python train.py --num_classes=[3, 3, 2, 3, 2, 3, 4] --num_experts=32 --muon_scale="match_rms_adamw" --warmup_steps=240
Rows from block 6, named by matrix and row number. Rows with one number belong to one attention dimension. Each number is 50 + 10 x the weight over the matrix's rms, rounded and kept within 0 to 99. All counts start at 0.
# v: attention value (model.blocks.6.attn.v.weight, 256x256), inputs 0-85
# proj: attention output (model.blocks.6.attn.proj.weight, 256x256, transposed), outputs 0-85
v.33:46 51 34 51 62 46 46 54 39 62 66 67 53 50 54 62 40 44 29 54 51 62 62 59 49 31 52 55 66 48 54 61 62 77 52 32 45 37 40 49 53 67 58 28 52 57 74 44 60 47 48 41 43 64 53 41 57 42 31 48 64 50 54 53 56 50 62 42 48 37 64 53 44 59 42 74 50 40 53 57 36 28 55 57 64 46
proj.33:58 36 57 48 43 44 47 42 37 42 44 67 49 53 50 43 52 50 39 42 43 66 40 43 68 47 73 41 54 44 55 46 47 59 47 58 42 43 62 63 68 62 37 49 47 55 50 60 59 31 42 44 36 74 39 54 50 39 57 54 41 65 33 53 39 43 32 57 29 65 50 57 49 31 48 56 54 54 63 44 58 79 46 30 59 57
v.34:46 46 55 60 56 49 47 46 57 40 42 65 34 44 56 54 53 37 63 62 38 43 62 63 47 44 51 81 50 56 55 51 66 44 38 60 54 48 64 46 55 44 38 50 56 64 26 42 61 30 55 65 55 43 55 29 60 55 45 37 51 39 48 50 48 57 62 65 44 43 34 68 47 38 57 49 61 51 53 45 60 48 40 48 46 45
proj.34:56 75 56 28 35 69 46 64 41 53 53 44 46 48 44 53 62 54 56 50 64 37 46 61 33 51 44 46 47 41 65 44 37 56 70 43 42 44 60 56 72 73 52 62 49 35 32 52 49 71 53 46 56 42 40 42 37 47 51 46 57 37 78 59 65 40 61 55 44 42 67 52 55 59 66 51 41 44 55 40 59 18 56 67 40 45
v.35:46 48 30 44 51 40 41 41 65 76 51 42 55 49 57 38 48 60 51 57 45 42 54 62 67 37 34 55 63 44 36 40 49 54 56 61 54 50 59 63 34 58 67 62 47 55 45 56 52 60 53 29 66 40 44 53 46 56 41 74 32 51 47 61 48 61 42 49 41 43 51 43 44 47 51 63 33 38 44 50 46 45 40 42 47 53
proj.35:59 70 58 57 55 45 52 52 46 20 38 44 51 45 53 35 58 50 52 45 54 51 45 59 56 69 45 54 37 50 45 61 63 49 57 28 42 53 48 45 50 52 38 37 38 41 55 44 57 46 51 36 39 31 27 43 54 67 45 56 66 48 39 52 61 43 54 60 55 57 44 40 56 58 30 50 52 63 47 54 44 58 52 40 64 58
v.36:50 62 56 46 70 52 55 68 65 58 60 32 50 29 49 63 60 40 47 41 50 57 53 47 23 59 48 56 39 49 34 54 62 47 55 46 47 57 70 32 35 38 44 61 41 59 43 56 45 54 69 36 67 55 47 55 53 48 49 49 65 51 39 50 40 64 64 33 67 50 61 49 39 46 63 49 56 42 40 60 49 50 49 37 60 58
proj.36:63 55 60 54 53 56 42 54 40 49 52 48 47 70 69 40 44 47 54 42 54 50 44 49 67 40 46 45 47 42 42 47 35 77 60 48 65 51 50 47 48 61 26 52 59 58 54 50 42 57 54 55 51 36 51 60 68 52 55 52 54 36 55 60 49 53 31 61 53 47 51 55 51 34 46 50 33 67 49 64 46 44 36 63 53 44
v.37:49 48 63 36 88 41 48 51 35 43 58 43 47 61 35 53 48 50 57 50 46 42 52 36 49 54 41 65 49 59 60 56 54 38 43 63 40 45 44 49 53 56 45 54 61 46 33 45 42 66 56 53 51 27 50 52 48 52 45 45 62 36 40 44 61 30 56 50 44 41 50 48 65 47 58 67 44 44 43 61 62 48 55 58 60 48
proj.37:48 54 49 48 47 64 38 63 51 48 36 37 53 46 41 58 44 61 40 49 61 37 44 57 52 48 53 33 44 66 58 52 60 50 60 47 45 46 50 55 61 40 49 35 54 28 54 38 58 52 57 42 75 55 53 66 47 40 50 46 57 65 63 52 48 57 62 49 66 51 56 47 30 46 58 47 61 46 48 41 43 47 62 48 26 24
v.38:48 65 61 58 43 53 56 58 48 53 47 45 64 43 75 39 58 46 56 59 36 61 40 33 55 44 48 50 39 40 37 35 63 68 44 57 58 53 56 45 49 49 61 48 49 44 46 44 47 66 42 35 51 75 37 48 50 29 56 48 64 54 46 52 49 54 45 42 51 46 42 55 43 37 58 43 44 34 47 32 47 42 30 61 36 49
proj.38:61 39 52 35 35 41 76 41 46 40 60 47 45 57 53 67 57 65 55 34 42 37 39 62 65 62 40 48 48 46 48 50 52 57 45 42 47 71 67 54 54 55 44 64 51 47 40 55 23 50 41 53 30 53 46 44 48 40 48 40 52 42 67 54 42 54 37 52 52 49 50 55 66 53 49 39 43 43 62 62 58 33 52 48 43 71
v.39:61 47 65 39 53 47 47 38 21 40 49 49 52 38 49 54 60 27 38 54 51 65 52 61 44 54 53 51 47 40 47 51 50 68 55 43 45 51 59 41 59 44 50 57 40 55 60 28 46 55 43 53 52 37 49 53 60 53 57 34 61 64 61 64 52 50 67 46 45 43 47 51 51 38 63 47 62 39 42 57 58 62 49 48 70 57
proj.39:51 40 67 52 51 40 41 56 59 61 52 44 47 50 39 42 37 54 57 46 62 48 40 41 56 57 50 45 50 40 32 42 49 54 46 49 54 50 46 33 52 59 46 44 61 44 57 43 50 47 58 56 34 55 44 70 60 50 37 45 61 33 36 58 32 68 45 49 47 39 58 49 38 59 57 48 53 66 38 47 54 57 54 55 51 50
v.40:55 56 58 42 65 46 54 49 44 36 54 52 56 52 52 59 59 47 72 69 33 68 59 52 67 33 46 37 51 66 64 44 55 58 49 28 47 57 58 53 59 60 62 52 58 48 48 50 55 54 50 56 70 57 22 61 38 49 55 38 54 12 62 47 41 40 46 42 49 59 66 37 45 41 42 52 40 51 52 30 59 56 65 38 51 37
proj.40:51 32 65 45 40 53 51 62 57 52 44 57 28 38 40 36 59 38 52 56 46 58 41 45 62 46 51 58 55 54 45 50 45 58 43 33 42 41 53 29 38 48 48 48 58 69 44 58 49 53 39 55 50 41 54 60 56 71 36 40 51 40 45 50 49 57 55 75 32 45 55 63 43 38 54 47 60 62 61 43 67 51 47 53 41 38
v.41:61 56 55 70 46 47 56 41 33 61 57 68 55 54 68 69 61 57 59 48 49 39 55 56 40 55 48 44 65 42 56 51 49 50 41 54 50 46 68 53 63 59 52 41 59 39 57 54 31 26 46 33 40 60 44 34 55 48 38 57 57 58 77 58 34 49 39 57 49 52 32 61 45 64 32 53 54 52 48 47 46 54 47 52 58 32
proj.41:41 51 43 50 44 67 51 47 38 47 58 39 43 58 42 70 63 44 43 42 59 47 46 63 53 45 67 42 37 57 80 35 47 50 55 44 39 69 48 57 48 51 40 66 35 60 48 67 43 72 43 36 58 39 47 58 27 41 48 36 51 54 46 56 60 45 57 39 48 44 52 72 61 52 65 70 54 63 67 41 44 20 55 48 35 53
v.42:44 58 68 49 45 36 50 48 37 49 37 62 62 49 56 32 47 52 22 70 51 55 42 64 53 51 47 41 60 43 55 52 48 75 39 65 70 46 61 45 46 44 44 61 48 54 58 44 53 37 25 42 65 62 49 37 62 65 61 40 57 48 65 61 44 47 57 68 50 50 59 52 57 65 47 36 49 47 60 52 53 53 52 66 32 46
proj.42:45 47 48 49 33 54 37 61 42 51 53 48 59 62 44 35 44 48 50 48 69 63 56 49 42 57 61 57 49 37 52 34 45 41 52 38 60 42 55 53 50 66 41 57 33 45 46 56 45 51 35 65 38 30 65 53 53 56 65 35 54 46 30 45 48 48 62 46 55 49 44 45 68 63 66 45 43 61 43 56 52 51 47 53 57 51
v.43:43 42 56 43 66 47 49 47 53 71 53 53 51 39 52 59 60 57 32 49 51 46 26 57 61 40 32 55 58 49 65 40 43 64 53 50 56 46 60 25 49 56 36 54 72 50 65 49 31 44 40 38 61 47 32 72 47 62 65 27 56 42 58 34 45 40 62 59 59 54 47 36 52 60 31 40 34 40 41 57 46 50 52 54 44 48
proj.43:50 49 53 53 44 58 50 29 65 61 63 48 39 64 62 29 52 42 56 56 64 60 52 27 56 54 42 44 24 62 42 48 47 61 19 28 47 50 59 48 56 35 53 80 43 56 63 33 57 62 46 70 53 40 64 32 53 51 52 41 53 70 41 51 67 46 38 51 38 52 53 64 60 64 45 57 41 68 56 60 26 48 53 52 40 47
v.44:42 52 43 56 72 47 53 55 44 39 64 60 22 48 48 46 40 31 58 45 59 46 40 45 46 52 45 49 50 47 37 52 55 54 55 46 52 51 45 57 49 57 53 43 50 60 47 52 64 59 52 61 50 49 43 51 45 73 35 57 37 45 51 64 42 55 53 58 56 52 53 62 43 53 37 45 52 32 46 58 57 64 50 62 49 63
proj.44:48 51 66 45 44 57 44 37 48 50 46 51 54 49 49 53 61 36 52 51 46 51 42 45 51 46 36 56 42 39 40 52 50 42 59 56 41 38 60 56 50 51 51 46 53 54 34 55 71 51 36 42 53 49 45 35 35 49 54 66 57 68 60 49 58 54 49 33 45 57 57 44 60 55 67 50 59 44 42 58 52 41 37 40 55 45
v.45:58 42 38 53 43 44 49 40 54 44 45 45 49 29 55 34 61 55 51 43 62 53 52 69 59 54 52 67 63 39 47 44 50 70 50 33 55 59 32 48 55 52 58 45 57 55 59 44 19 48 57 55 42 49 41 63 39 57 46 56 41 47 40 51 50 56 33 44 51 61 69 43 45 50 52 43 48 51 62 72 39 45 50 53 34 56
proj.45:61 48 55 60 74 36 47 46 50 46 44 52 52 40 65 38 52 51 64 57 40 58 48 41 57 49 55 58 53 48 42 57 56 51 34 39 60 37 30 58 38 44 50 47 50 40 52 41 51 41 42 46 58 47 36 49 46 46 30 44 59 48 58 57 46 48 35 55 39 54 48 34 50 66 42 58 45 62 65 54 34 71 42 47 64 52
v.46:54 40 60 52 62 28 49 41 48 57 49 48 46 42 53 59 57 39 39 56 53 29 41 58 46 59 45 54 69 67 46 46 43 46 51 62 51 59 53 54 63 59 49 55 55 21 37 72 45 54 53 44 47 41 65 53 53 57 58 57 60 49 53 49 48 44 47 52 47 61 36 40 29 44 50 62 31 50 42 72 57 60 33 56 49 35
proj.46:44 62 52 55 44 62 39 63 56 44 60 36 63 45 41 56 67 35 66 46 42 50 54 51 41 71 37 56 49 55 65 64 57 61 64 38 44 62 56 39 41 60 57 53 52 57 50 54 57 48 61 48 59 43 46 47 64 60 43 47 54 64 39 59 56 52 54 44 48 41 50 63 38 54 48 54 58 48 35 51 48 29 51 34 36 50
v.47:56 37 56 30 47 46 51 36 38 54 71 64 55 47 38 63 44 34 48 57 62 54 54 46 53 49 57 56 67 36 64 53 51 43 49 41 46 65 49 34 62 77 65 38 67 46 60 31 45 43 41 52 39 70 51 59 41 42 44 45 54 44 66 44 49 44 66 54 45 47 42 43 55 52 44 56 42 44 53 56 55 60 46 59 41 52
proj.47:38 43 68 48 50 44 66 38 48 44 56 49 50 44 45 53 59 57 36 45 47 57 53 46 47 62 41 52 41 55 40 47 67 55 55 56 48 67 50 42 56 60 43 48 56 50 50 53 45 47 55 57 44 48 59 48 44 58 48 55 46 58 49 47 50 51 26 61 49 46 41 56 26 51 42 61 58 35 46 65 61 58 59 41 48 64
v.48:57 53 54 31 38 30 44 52 52 49 61 37 45 56 41 56 52 59 51 61 35 45 51 57 59 34 59 58 51 62 53 52 56 56 44 50 39 45 32 42 45 56 68 43 30 49 50 45 54 59 41 73 38 52 46 50 40 50 52 53 46 42 33 54 39 43 60 54 51 55 50 59 60 48 53 62 50 62 41 50 54 60 64 58 54 40
proj.48:51 51 52 58 56 59 59 66 51 56 56 43 49 53 56 64 35 52 53 61 52 55 19 40 57 39 61 48 53 41 39 51 56 45 52 26 49 40 50 54 49 66 55 47 48 51 48 49 53 49 48 59 53 36 46 54 57 58 31 31 61 36 50 66 39 51 50 61 54 56 56 60 50 43 46 49 49 65 55 39 50 49 42 49 57 48
v.49:50 51 37 30 44 42 46 53 40 64 51 33 29 63 57 54 28 56 38 49 62 61 56 48 59 46 61 53 37 55 60 56 43 48 51 43 46 38 42 46 52 55 75 63 59 44 49 69 41 53 43 37 56 75 53 48 56 33 65 56 58 54 48 49 62 63 41 67 51 57 59 36 38 47 47 77 54 50 45 33 38 44 52 60 43 43
proj.49:48 51 51 48 41 48 40 52 38 48 44 43 47 45 43 45 69 54 52 54 44 49 45 61 66 56 49 44 74 56 68 41 54 50 59 50 37 57 60 53 62 58 60 55 47 49 57 64 63 54 47 36 38 51 68 39 36 50 47 39 44 50 48 57 29 37 50 36 50 65 47 71 60 44 43 51 52 36 46 36 56 36 69 42 61 50
v.50:52 47 43 42 52 45 54 48 48 39 76 56 35 60 55 60 57 45 40 56 62 39 61 50 59 58 54 62 51 50 46 48 59 52 48 73 58 54 35 40 45 61 71 34 52 51 63 31 62 64 50 70 32 50 48 39 43 53 53 44 49 66 54 44 37 50 54 43 48 50 37 63 37 44 45 66 60 47 47 50 29 47 57 67 43 48
proj.50:52 41 38 45 57 32 62 49 47 53 39 40 49 48 51 39 46 57 55 52 36 57 46 41 43 51 41 52 40 52 57 51 62 60 42 49 52 37 57 62 56 57 47 56 56 61 42 46 55 43 49 46 26 66 59 41 48 72 47 49 62 53 43 57 45 53 47 43 58 62 41 59 51 55 52 45 48 52 48 48 63 55 60 57 29 55
v.51:59 33 63 52 45 44 61 51 38 40 62 48 68 41 37 56 55 41 55 44 60 47 57 54 41 35 62 54 41 41 28 52 48 46 59 41 47 43 50 53 55 55 49 58 44 49 52 40 38 43 48 50 35 41 70 61 43 52 56 51 42 38 48 62 41 60 44 47 62 51 50 62 50 46 39 50 37 44 63 60 72 42 46 52 48 50
proj.51:52 64 45 63 55 45 45 44 59 55 54 52 40 56 58 48 45 64 66 56 70 51 39 33 40 38 45 36 16 57 47 41 45 73 46 31 38 68 51 57 52 50 52 46 57 63 64 55 45 63 40 43 43 33 32 66 54 56 53 49 47 46 39 46 59 59 44 50 30 57 49 66 58 64 38 40 36 38 66 48 55 50 50 52 48 57
v.52:32 50 48 49 50 43 51 59 44 72 55 56 45 57 59 44 42 46 44 54 45 46 26 42 51 61 44 69 53 41 45 58 42 44 49 59 34 49 57 29 46 40 46 45 75 48 50 42 70 51 44 53 57 47 37 42 57 73 46 57 44 50 40 67 43 57 43 44 41 42 59 41 58 62 65 53 38 37 42 54 25 55 59 48 60 52
proj.52:61 28 47 43 40 41 50 47 40 47 05 50 49 67 42 61 45 60 35 51 30 49 56 56 63 51 52 38 41 62 64 50 60 51 43 44 41 42 43 42 53 36 45 55 55 52 61 50 37 34 44 16 59 49 67 46 43 36 48 53 57 47 38 45 34 42 36 58 55 45 46 41 59 38 42 55 55 50 52 53 71 64 25 34 43 39
v.53:25 19 56 46 40 49 69 27 38 44 53 53 65 51 88 54 41 59 53 56 38 56 42 66 55 56 69 51 61 55 38 46 53 51 42 71 57 57 33 31 63 40 53 51 59 53 44 59 53 56 37 45 59 43 44 43 54 44 55 57 27 51 65 59 66 55 61 43 56 58 36 57 50 67 41 66 47 49 55 49 62 66 45 41 56 66
proj.53:43 60 60 26 61 54 53 49 43 47 48 40 65 73 41 49 42 44 46 60 60 44 49 51 41 68 23 48 59 48 42 39 62 50 60 60 56 50 56 48 56 48 50 43 55 47 64 39 38 43 45 58 49 59 42 53 47 54 46 60 51 42 50 47 62 42 36 38 61 39 38 42 52 68 42 49 55 54 35 44 59 54 53 45 49 64
v.54:46 57 60 74 47 56 64 41 54 49 36 40 63 57 38 46 36 55 63 65 66 62 42 47 58 64 39 57 38 50 41 49 49 29 60 51 52 52 51 66 38 54 30 46 55 52 27 61 38 27 56 44 63 49 52 39 49 58 63 58 43 55 64 59 34 59 47 60 55 68 44 37 53 51 36 79 62 52 40 64 58 45 51 54 41 59
proj.54:48 71 35 38 59 60 39 47 42 47 68 46 44 69 42 63 67 59 48 40 51 47 68 56 36 54 44 48 38 65 52 47 52 36 43 49 56 59 49 43 57 60 59 46 46 46 47 47 37 60 60 56 55 55 36 55 59 45 68 46 47 42 50 48 56 38 50 38 61 50 44 49 48 62 45 55 55 57 49 44 56 47 75 53 51 65
v.55:53 40 61 46 14 40 36 43 33 42 44 40 40 61 45 47 34 48 40 56 41 51 55 64 76 50 64 59 54 54 54 41 37 48 45 49 54 46 47 61 68 53 54 27 51 40 39 52 61 63 50 46 53 49 40 42 45 61 51 63 40 61 49 56 50 50 35 38 36 37 43 57 63 42 61 58 51 47 38 36 38 58 73 36 47 58
proj.55:46 53 59 35 45 54 49 54 66 48 27 41 43 55 47 53 41 62 43 46 25 57 57 64 30 62 44 71 67 48 64 64 51 48 65 67 58 48 49 43 55 42 59 48 62 55 51 54 50 60 61 47 36 55 40 54 38 51 41 47 49 41 45 62 44 56 44 52 43 60 44 38 51 34 50 46 49 44 52 40 69 55 52 52 46 54
v.56:39 37 45 53 40 60 44 53 30 41 68 56 45 38 42 62 41 54 44 47 56 48 53 46 59 44 60 38 59 51 40 47 34 53 38 51 52 61 52 42 38 59 42 66 50 48 69 46 37 45 58 38 48 53 54 47 64 43 47 51 54 35 55 66 65 45 65 54 52 49 52 57 48 51 54 42 60 63 60 56 52 49 40 60 43 52
proj.56:59 53 39 42 59 49 48 58 62 44 64 32 63 32 50 44 55 33 61 53 42 67 39 84 49 69 56 42 41 53 39 54 53 45 71 49 56 48 57 67 44 67 43 53 62 46 50 38 54 37 58 66 54 58 41 55 51 57 47 32 50 24 49 45 60 38 32 39 54 39 43 48 55 63 38 45 51 55 46 50 49 73 49 59 57 59
v.57:49 49 53 64 53 55 43 65 39 65 31 53 29 55 47 45 66 40 51 41 62 36 48 54 55 67 53 36 47 43 48 46 55 60 71 60 64 46 49 58 69 59 36 58 42 40 50 69 55 58 47 45 55 43 29 49 62 44 65 60 62 66 46 63 54 50 42 52 56 58 53 54 46 61 46 53 57 36 61 40 68 37 54 67 49 51
proj.57:46 69 43 36 44 67 29 47 53 57 68 30 47 39 45 63 59 32 67 44 40 38 42 70 51 49 48 51 53 28 74 52 39 56 74 56 54 51 47 43 45 51 47 58 52 52 36 47 62 44 40 48 59 42 63 47 39 25 44 36 34 25 79 46 51 46 65 40 60 63 61 62 61 57 39 58 47 60 63 45 34 49 52 57 42 43
v.58:37 27 57 32 62 40 48 39 60 56 47 38 44 35 59 57 51 40 42 40 55 50 58 33 42 48 68 64 51 51 54 47 54 46 50 50 59 51 51 53 47 48 32 71 56 48 46 61 48 56 59 62 69 58 56 55 40 43 46 54 32 70 39 65 45 66 44 45 65 56 39 47 53 51 57 57 41 65 47 64 56 55 60 70 56 41
proj.58:64 44 43 60 69 44 36 54 39 54 54 42 70 69 59 44 54 43 60 58 51 48 54 31 51 50 36 34 59 41 43 52 64 46 67 44 54 56 70 54 67 59 53 42 55 58 49 33 57 42 53 42 55 43 60 42 59 48 51 62 50 41 59 61 55 46 51 37 47 53 59 43 54 44 57 56 36 67 64 53 42 47 55 33 57 48
v.59:48 45 54 59 49 56 62 59 54 50 68 59 46 70 61 51 55 63 56 45 63 49 43 28 54 64 39 47 41 61 71 58 54 60 66 54 53 41 52 40 46 60 58 44 63 43 43 51 65 26 43 56 48 52 43 54 36 51 18 40 37 41 52 55 52 54 53 49 30 47 46 57 35 47 45 50 65 52 54 61 40 50 58 38 52 40
proj.59:44 44 54 43 64 42 56 58 35 60 52 59 33 64 49 52 54 59 45 49 43 56 65 51 56 47 55 47 53 41 59 51 41 45 39 53 59 25 63 53 62 50 52 57 48 35 50 54 52 53 60 55 33 57 53 39 47 34 45 60 41 64 41 54 32 56 63 53 59 36 45 55 41 36 51 56 59 42 64 45 55 51 57 51 42 62
v.60:51 44 56 55 63 59 56 37 60 45 43 53 69 54 54 43 49 61 36 35 32 47 41 34 53 49 36 53 38 43 63 46 50 46 49 47 49 46 47 49 48 51 40 42 33 49 49 40 45 45 54 55 69 63 37 45 39 51 63 51 54 44 55 34 59 43 54 49 60 37 55 39 66 52 61 59 50 59 30 59 57 49 46 42 56 54
proj.60:77 61 47 56 51 52 39 44 48 53 47 37 51 77 53 33 42 66 53 67 57 66 54 31 55 40 63 50 56 57 43 44 56 61 61 44 59 55 57 38 67 50 57 56 48 46 64 37 48 59 52 59 50 53 60 58 53 56 57 56 53 43 39 43 36 46 46 46 57 51 56 60 53 48 56 46 50 61 37 46 27 49 58 57 50 45
v.61:47 50 68 36 53 57 64 53 59 41 60 64 51 58 46 41 55 47 50 39 60 43 35 52 65 56 46 42 54 41 69 44 63 49 58 36 42 55 43 55 68 63 43 52 44 46 53 57 67 52 62 60 30 57 57 38 55 63 60 65 41 43 30 39 52 72 59 57 42 56 50 53 70 45 32 54 42 49 58 50 55 72 48 54 53 55
proj.61:39 52 48 50 45 64 43 49 53 47 53 47 70 49 45 54 86 47 56 39 30 71 55 53 37 52 40 59 64 62 46 54 67 43 41 38 50 43 41 48 52 46 54 28 45 47 52 52 68 42 63 57 56 59 55 36 38 48 55 44 37 57 42 67 52 67 57 43 54 63 48 44 40 61 45 52 65 31 29 49 56 23 68 22 59 41
v.62:45 59 67 67 60 27 39 59 59 64 46 57 53 49 42 53 50 45 50 42 41 45 46 44 52 56 61 19 48 37 37 52 25 41 56 45 39 48 43 54 56 59 53 47 62 64 52 60 54 44 66 36 67 54 62 45 65 68 64 47 56 49 43 55 50 42 56 36 32 46 39 42 57 48 42 48 66 41 46 42 45 52 62 38 56 42
proj.62:60 53 48 42 40 36 49 58 48 59 46 49 49 50 44 55 44 67 52 30 43 36 50 44 49 57 42 63 47 47 40 41 53 54 57 55 42 52 51 46 52 58 32 55 73 46 63 39 52 60 65 59 33 45 44 56 54 54 54 49 42 39 38 41 66 54 60 60 44 53 44 34 51 60 46 39 37 53 43 61 66 62 64 48 55 50
v.63:49 30 36 37 41 62 55 49 31 50 53 54 42 64 69 57 30 58 43 37 67 59 48 78 36 54 35 63 35 42 60 59 66 38 67 38 53 55 34 45 51 53 46 63 48 56 52 54 40 58 43 70 37 59 68 71 54 63 38 36 58 51 47 56 61 51 57 56 51 42 57 51 55 31 55 63 52 56 57 50 45 52 62 52 62 62
proj.63:46 70 51 67 55 45 44 53 48 38 51 52 38 43 46 38 52 48 38 41 36 63 49 48 48 50 45 30 55 57 54 55 31 43 61 68 62 51 60 34 49 46 57 62 50 31 36 51 73 38 71 42 46 64 55 52 46 39 61 43 41 56 54 29 50 41 50 44 52 57 43 60 36 63 47 57 74 58 36 52 42 58 56 38 59 53
v.64:41 49 79 43 47 42 30 63 48 30 57 55 41 58 59 40 47 43 59 54 50 49 58 52 45 31 64 35 49 53 27 51 42 58 45 39 54 63 63 59 55 45 46 42 52 43 40 64 51 50 68 46 64 33 34 51 59 38 48 53 41 37 51 57 72 54 55 66 35 53 53 56 44 54 42 45 66 53 53 45 59 54 53 54 67 48
proj.64:46 46 49 43 55 37 45 59 53 56 50 56 41 36 74 31 46 45 49 55 42 47 32 48 58 46 59 63 54 52 46 56 32 49 49 54 57 37 50 31 42 45 61 48 55 49 56 45 69 40 50 62 72 44 47 45 59 50 42 51 55 41 63 53 49 36 44 62 57 68 64 44 51 48 39 35 38 52 53 55 56 52 46 56 63 56
v.65:39 50 51 46 37 56 57 37 59 52 43 69 40 57 56 42 52 67 44 72 45 61 53 64 53 77 55 41 59 59 49 39 45 55 52 35 71 64 35 45 56 66 83 33 58 48 45 64 51 66 44 37 44 42 46 53 47 47 21 44 44 38 42 66 43 46 43 61 61 49 53 49 50 50 48 60 46 57 34 49 50 48 56 52 56 43
proj.65:28 56 51 28 48 39 40 51 57 45 58 56 71 62 49 62 73 53 67 47 57 35 36 47 41 49 58 40 61 46 44 37 48 26 67 54 51 31 48 50 62 55 33 46 30 46 53 31 36 51 62 47 46 50 50 42 34 54 61 49 62 55 53 45 39 58 37 42 50 52 49 36 30 43 54 61 48 54 32 28 49 50 44 26 36 42
v.66:61 51 54 72 52 57 41 68 54 51 59 54 52 38 49 39 50 77 50 49 32 38 48 56 59 55 52 59 59 49 43 53 39 44 50 50 63 51 49 58 55 61 33 45 57 45 61 55 50 46 42 43 44 55 57 43 34 59 47 52 61 56 48 69 43 65 43 34 55 51 33 57 61 58 38 48 47 43 47 57 66 43 36 32 61 34
proj.66:59 52 64 67 58 51 57 59 51 53 40 72 36 58 52 57 41 64 44 49 45 57 50 38 58 57 27 34 36 46 60 46 56 63 41 20 63 56 40 39 67 41 46 74 52 48 55 46 58 68 42 45 58 53 44 48 59 67 57 23 44 45 45 64 67 66 57 38 43 50 47 45 41 38 49 31 60 54 44 58 35 50 55 55 46 61
v.67:47 50 52 64 58 45 50 46 45 41 59 50 50 55 46 57 47 61 48 48 66 48 54 52 49 60 38 39 48 56 46 50 49 40 53 67 49 52 57 58 57 56 41 68 48 55 53 49 64 49 60 72 50 41 44 44 60 30 59 51 40 47 40 46 55 47 52 59 50 65 50 60 49 42 43 54 58 40 27 56 57 41 56 30 63 43
proj.67:56 49 52 48 57 54 47 55 53 38 34 36 59 44 74 51 47 49 44 41 38 61 51 46 58 31 48 56 42 57 50 42 50 80 60 53 28 56 53 43 44 53 57 43 46 41 61 48 73 38 39 41 46 47 55 61 29 50 32 51 54 55 50 55 50 75 41 41 44 40 65 72 41 43 42 42 61 45 72 57 53 56 52 46 37 41
v.68:52 51 60 39 38 45 43 37 38 62 47 53 34 37 54 54 44 63 68 47 45 49 79 49 39 61 46 61 41 55 65 56 56 59 44 56 68 58 57 63 45 59 67 41 66 37 45 75 50 43 65 40 47 46 39 58 49 39 75 40 55 67 43 58 50 43 48 54 59 56 41 43 62 57 59 49 39 45 47 45 63 51 49 61 39 42
proj.68:43 50 44 42 55 50 42 72 65 52 60 40 40 28 50 47 48 46 49 57 53 38 38 53 64 61 56 31 49 48 37 42 68 45 52 34 45 63 54 55 70 46 54 55 46 55 46 47 48 45 32 50 36 56 50 36 61 65 56 52 36 42 65 35 55 31 56 49 50 46 50 59 44 35 69 67 35 62 59 31 48 42 46 35 52 70
v.69:45 60 43 54 44 48 26 34 57 46 44 44 55 43 47 59 52 58 48 42 46 66 52 54 46 50 43 67 72 56 52 58 46 54 53 52 60 43 60 58 55 51 61 28 66 49 52 61 40 28 53 59 44 51 52 41 37 60 53 35 38 60 41 52 39 51 53 52 58 23 44 59 36 44 67 43 55 60 48 29 67 64 34 48 68 46
proj.69:46 49 43 40 35 42 49 74 47 37 48 47 45 66 35 55 73 51 43 67 45 45 50 65 71 54 57 56 37 47 44 64 59 53 44 40 38 59 40 43 40 31 44 36 49 54 66 55 65 31 58 41 61 56 48 66 56 57 44 43 47 43 43 63 43 33 45 52 59 50 50 48 44 55 55 58 67 45 49 50 44 30 56 51 55 42
v.70:51 40 54 46 44 50 55 48 47 63 56 46 74 43 43 49 71 32 53 59 50 53 54 39 27 44 59 58 52 70 70 43 48 53 60 53 53 51 32 63 58 45 47 49 40 37 50 68 62 41 48 46 57 51 35 50 63 52 38 51 37 46 56 67 41 59 47 53 50 49 53 37 59 54 52 66 55 38 72 30 41 56 42 63 37 51
proj.70:49 58 55 51 49 41 46 54 48 53 57 51 46 61 30 37 40 58 39 54 52 51 52 56 50 42 49 46 48 41 52 36 59 29 38 51 62 51 66 50 66 45 41 57 48 36 63 36 42 60 62 46 46 42 50 36 48 46 54 37 51 62 71 46 67 49 32 67 58 65 46 49 40 45 37 52 44 57 37 59 63 47 45 46 42 50
v.71:69 50 34 50 51 50 41 66 53 52 34 62 46 71 67 55 42 49 42 61 65 61 44 54 36 48 39 66 63 56 32 51 36 63 46 54 50 48 49 35 41 63 48 41 45 78 56 32 46 62 42 67 40 48 38 43 56 68 53 66 49 65 61 52 45 28 62 41 43 42 59 50 41 50 68 52 67 59 39 60 61 35 41 42 40 42
proj.71:55 43 75 69 44 46 44 53 43 47 53 47 59 54 63 66 66 53 51 30 45 43 67 50 57 63 39 42 52 46 33 61 60 41 52 67 49 58 59 52 55 53 57 61 42 50 62 37 45 44 39 46 61 58 57 56 53 72 65 55 63 50 62 53 45 47 38 30 48 57 61 54 43 63 41 38 46 46 47 38 36 56 35 69 57 37
v.72:56 48 55 64 57 51 54 55 52 46 53 33 51 66 61 50 47 60 62 30 34 56 53 55 33 50 66 40 36 63 45 45 52 54 55 46 47 45 40 44 72 58 33 49 54 54 42 50 41 35 48 53 50 53 41 45 52 62 50 37 33 51 61 46 68 58 62 60 56 49 55 47 60 61 47 50 56 51 48 54 59 42 45 60 22 52
proj.72:41 54 58 58 60 53 48 54 32 42 36 42 44 53 63 24 42 69 50 49 57 70 40 42 58 54 47 44 35 42 55 45 45 28 39 55 50 59 68 48 55 34 36 54 61 44 31 58 63 36 53 31 52 66 34 39 71 46 40 83 55 64 41 38 61 48 43 66 47 48 63 44 69 52 64 48 46 43 45 64 53 42 56 59 50 49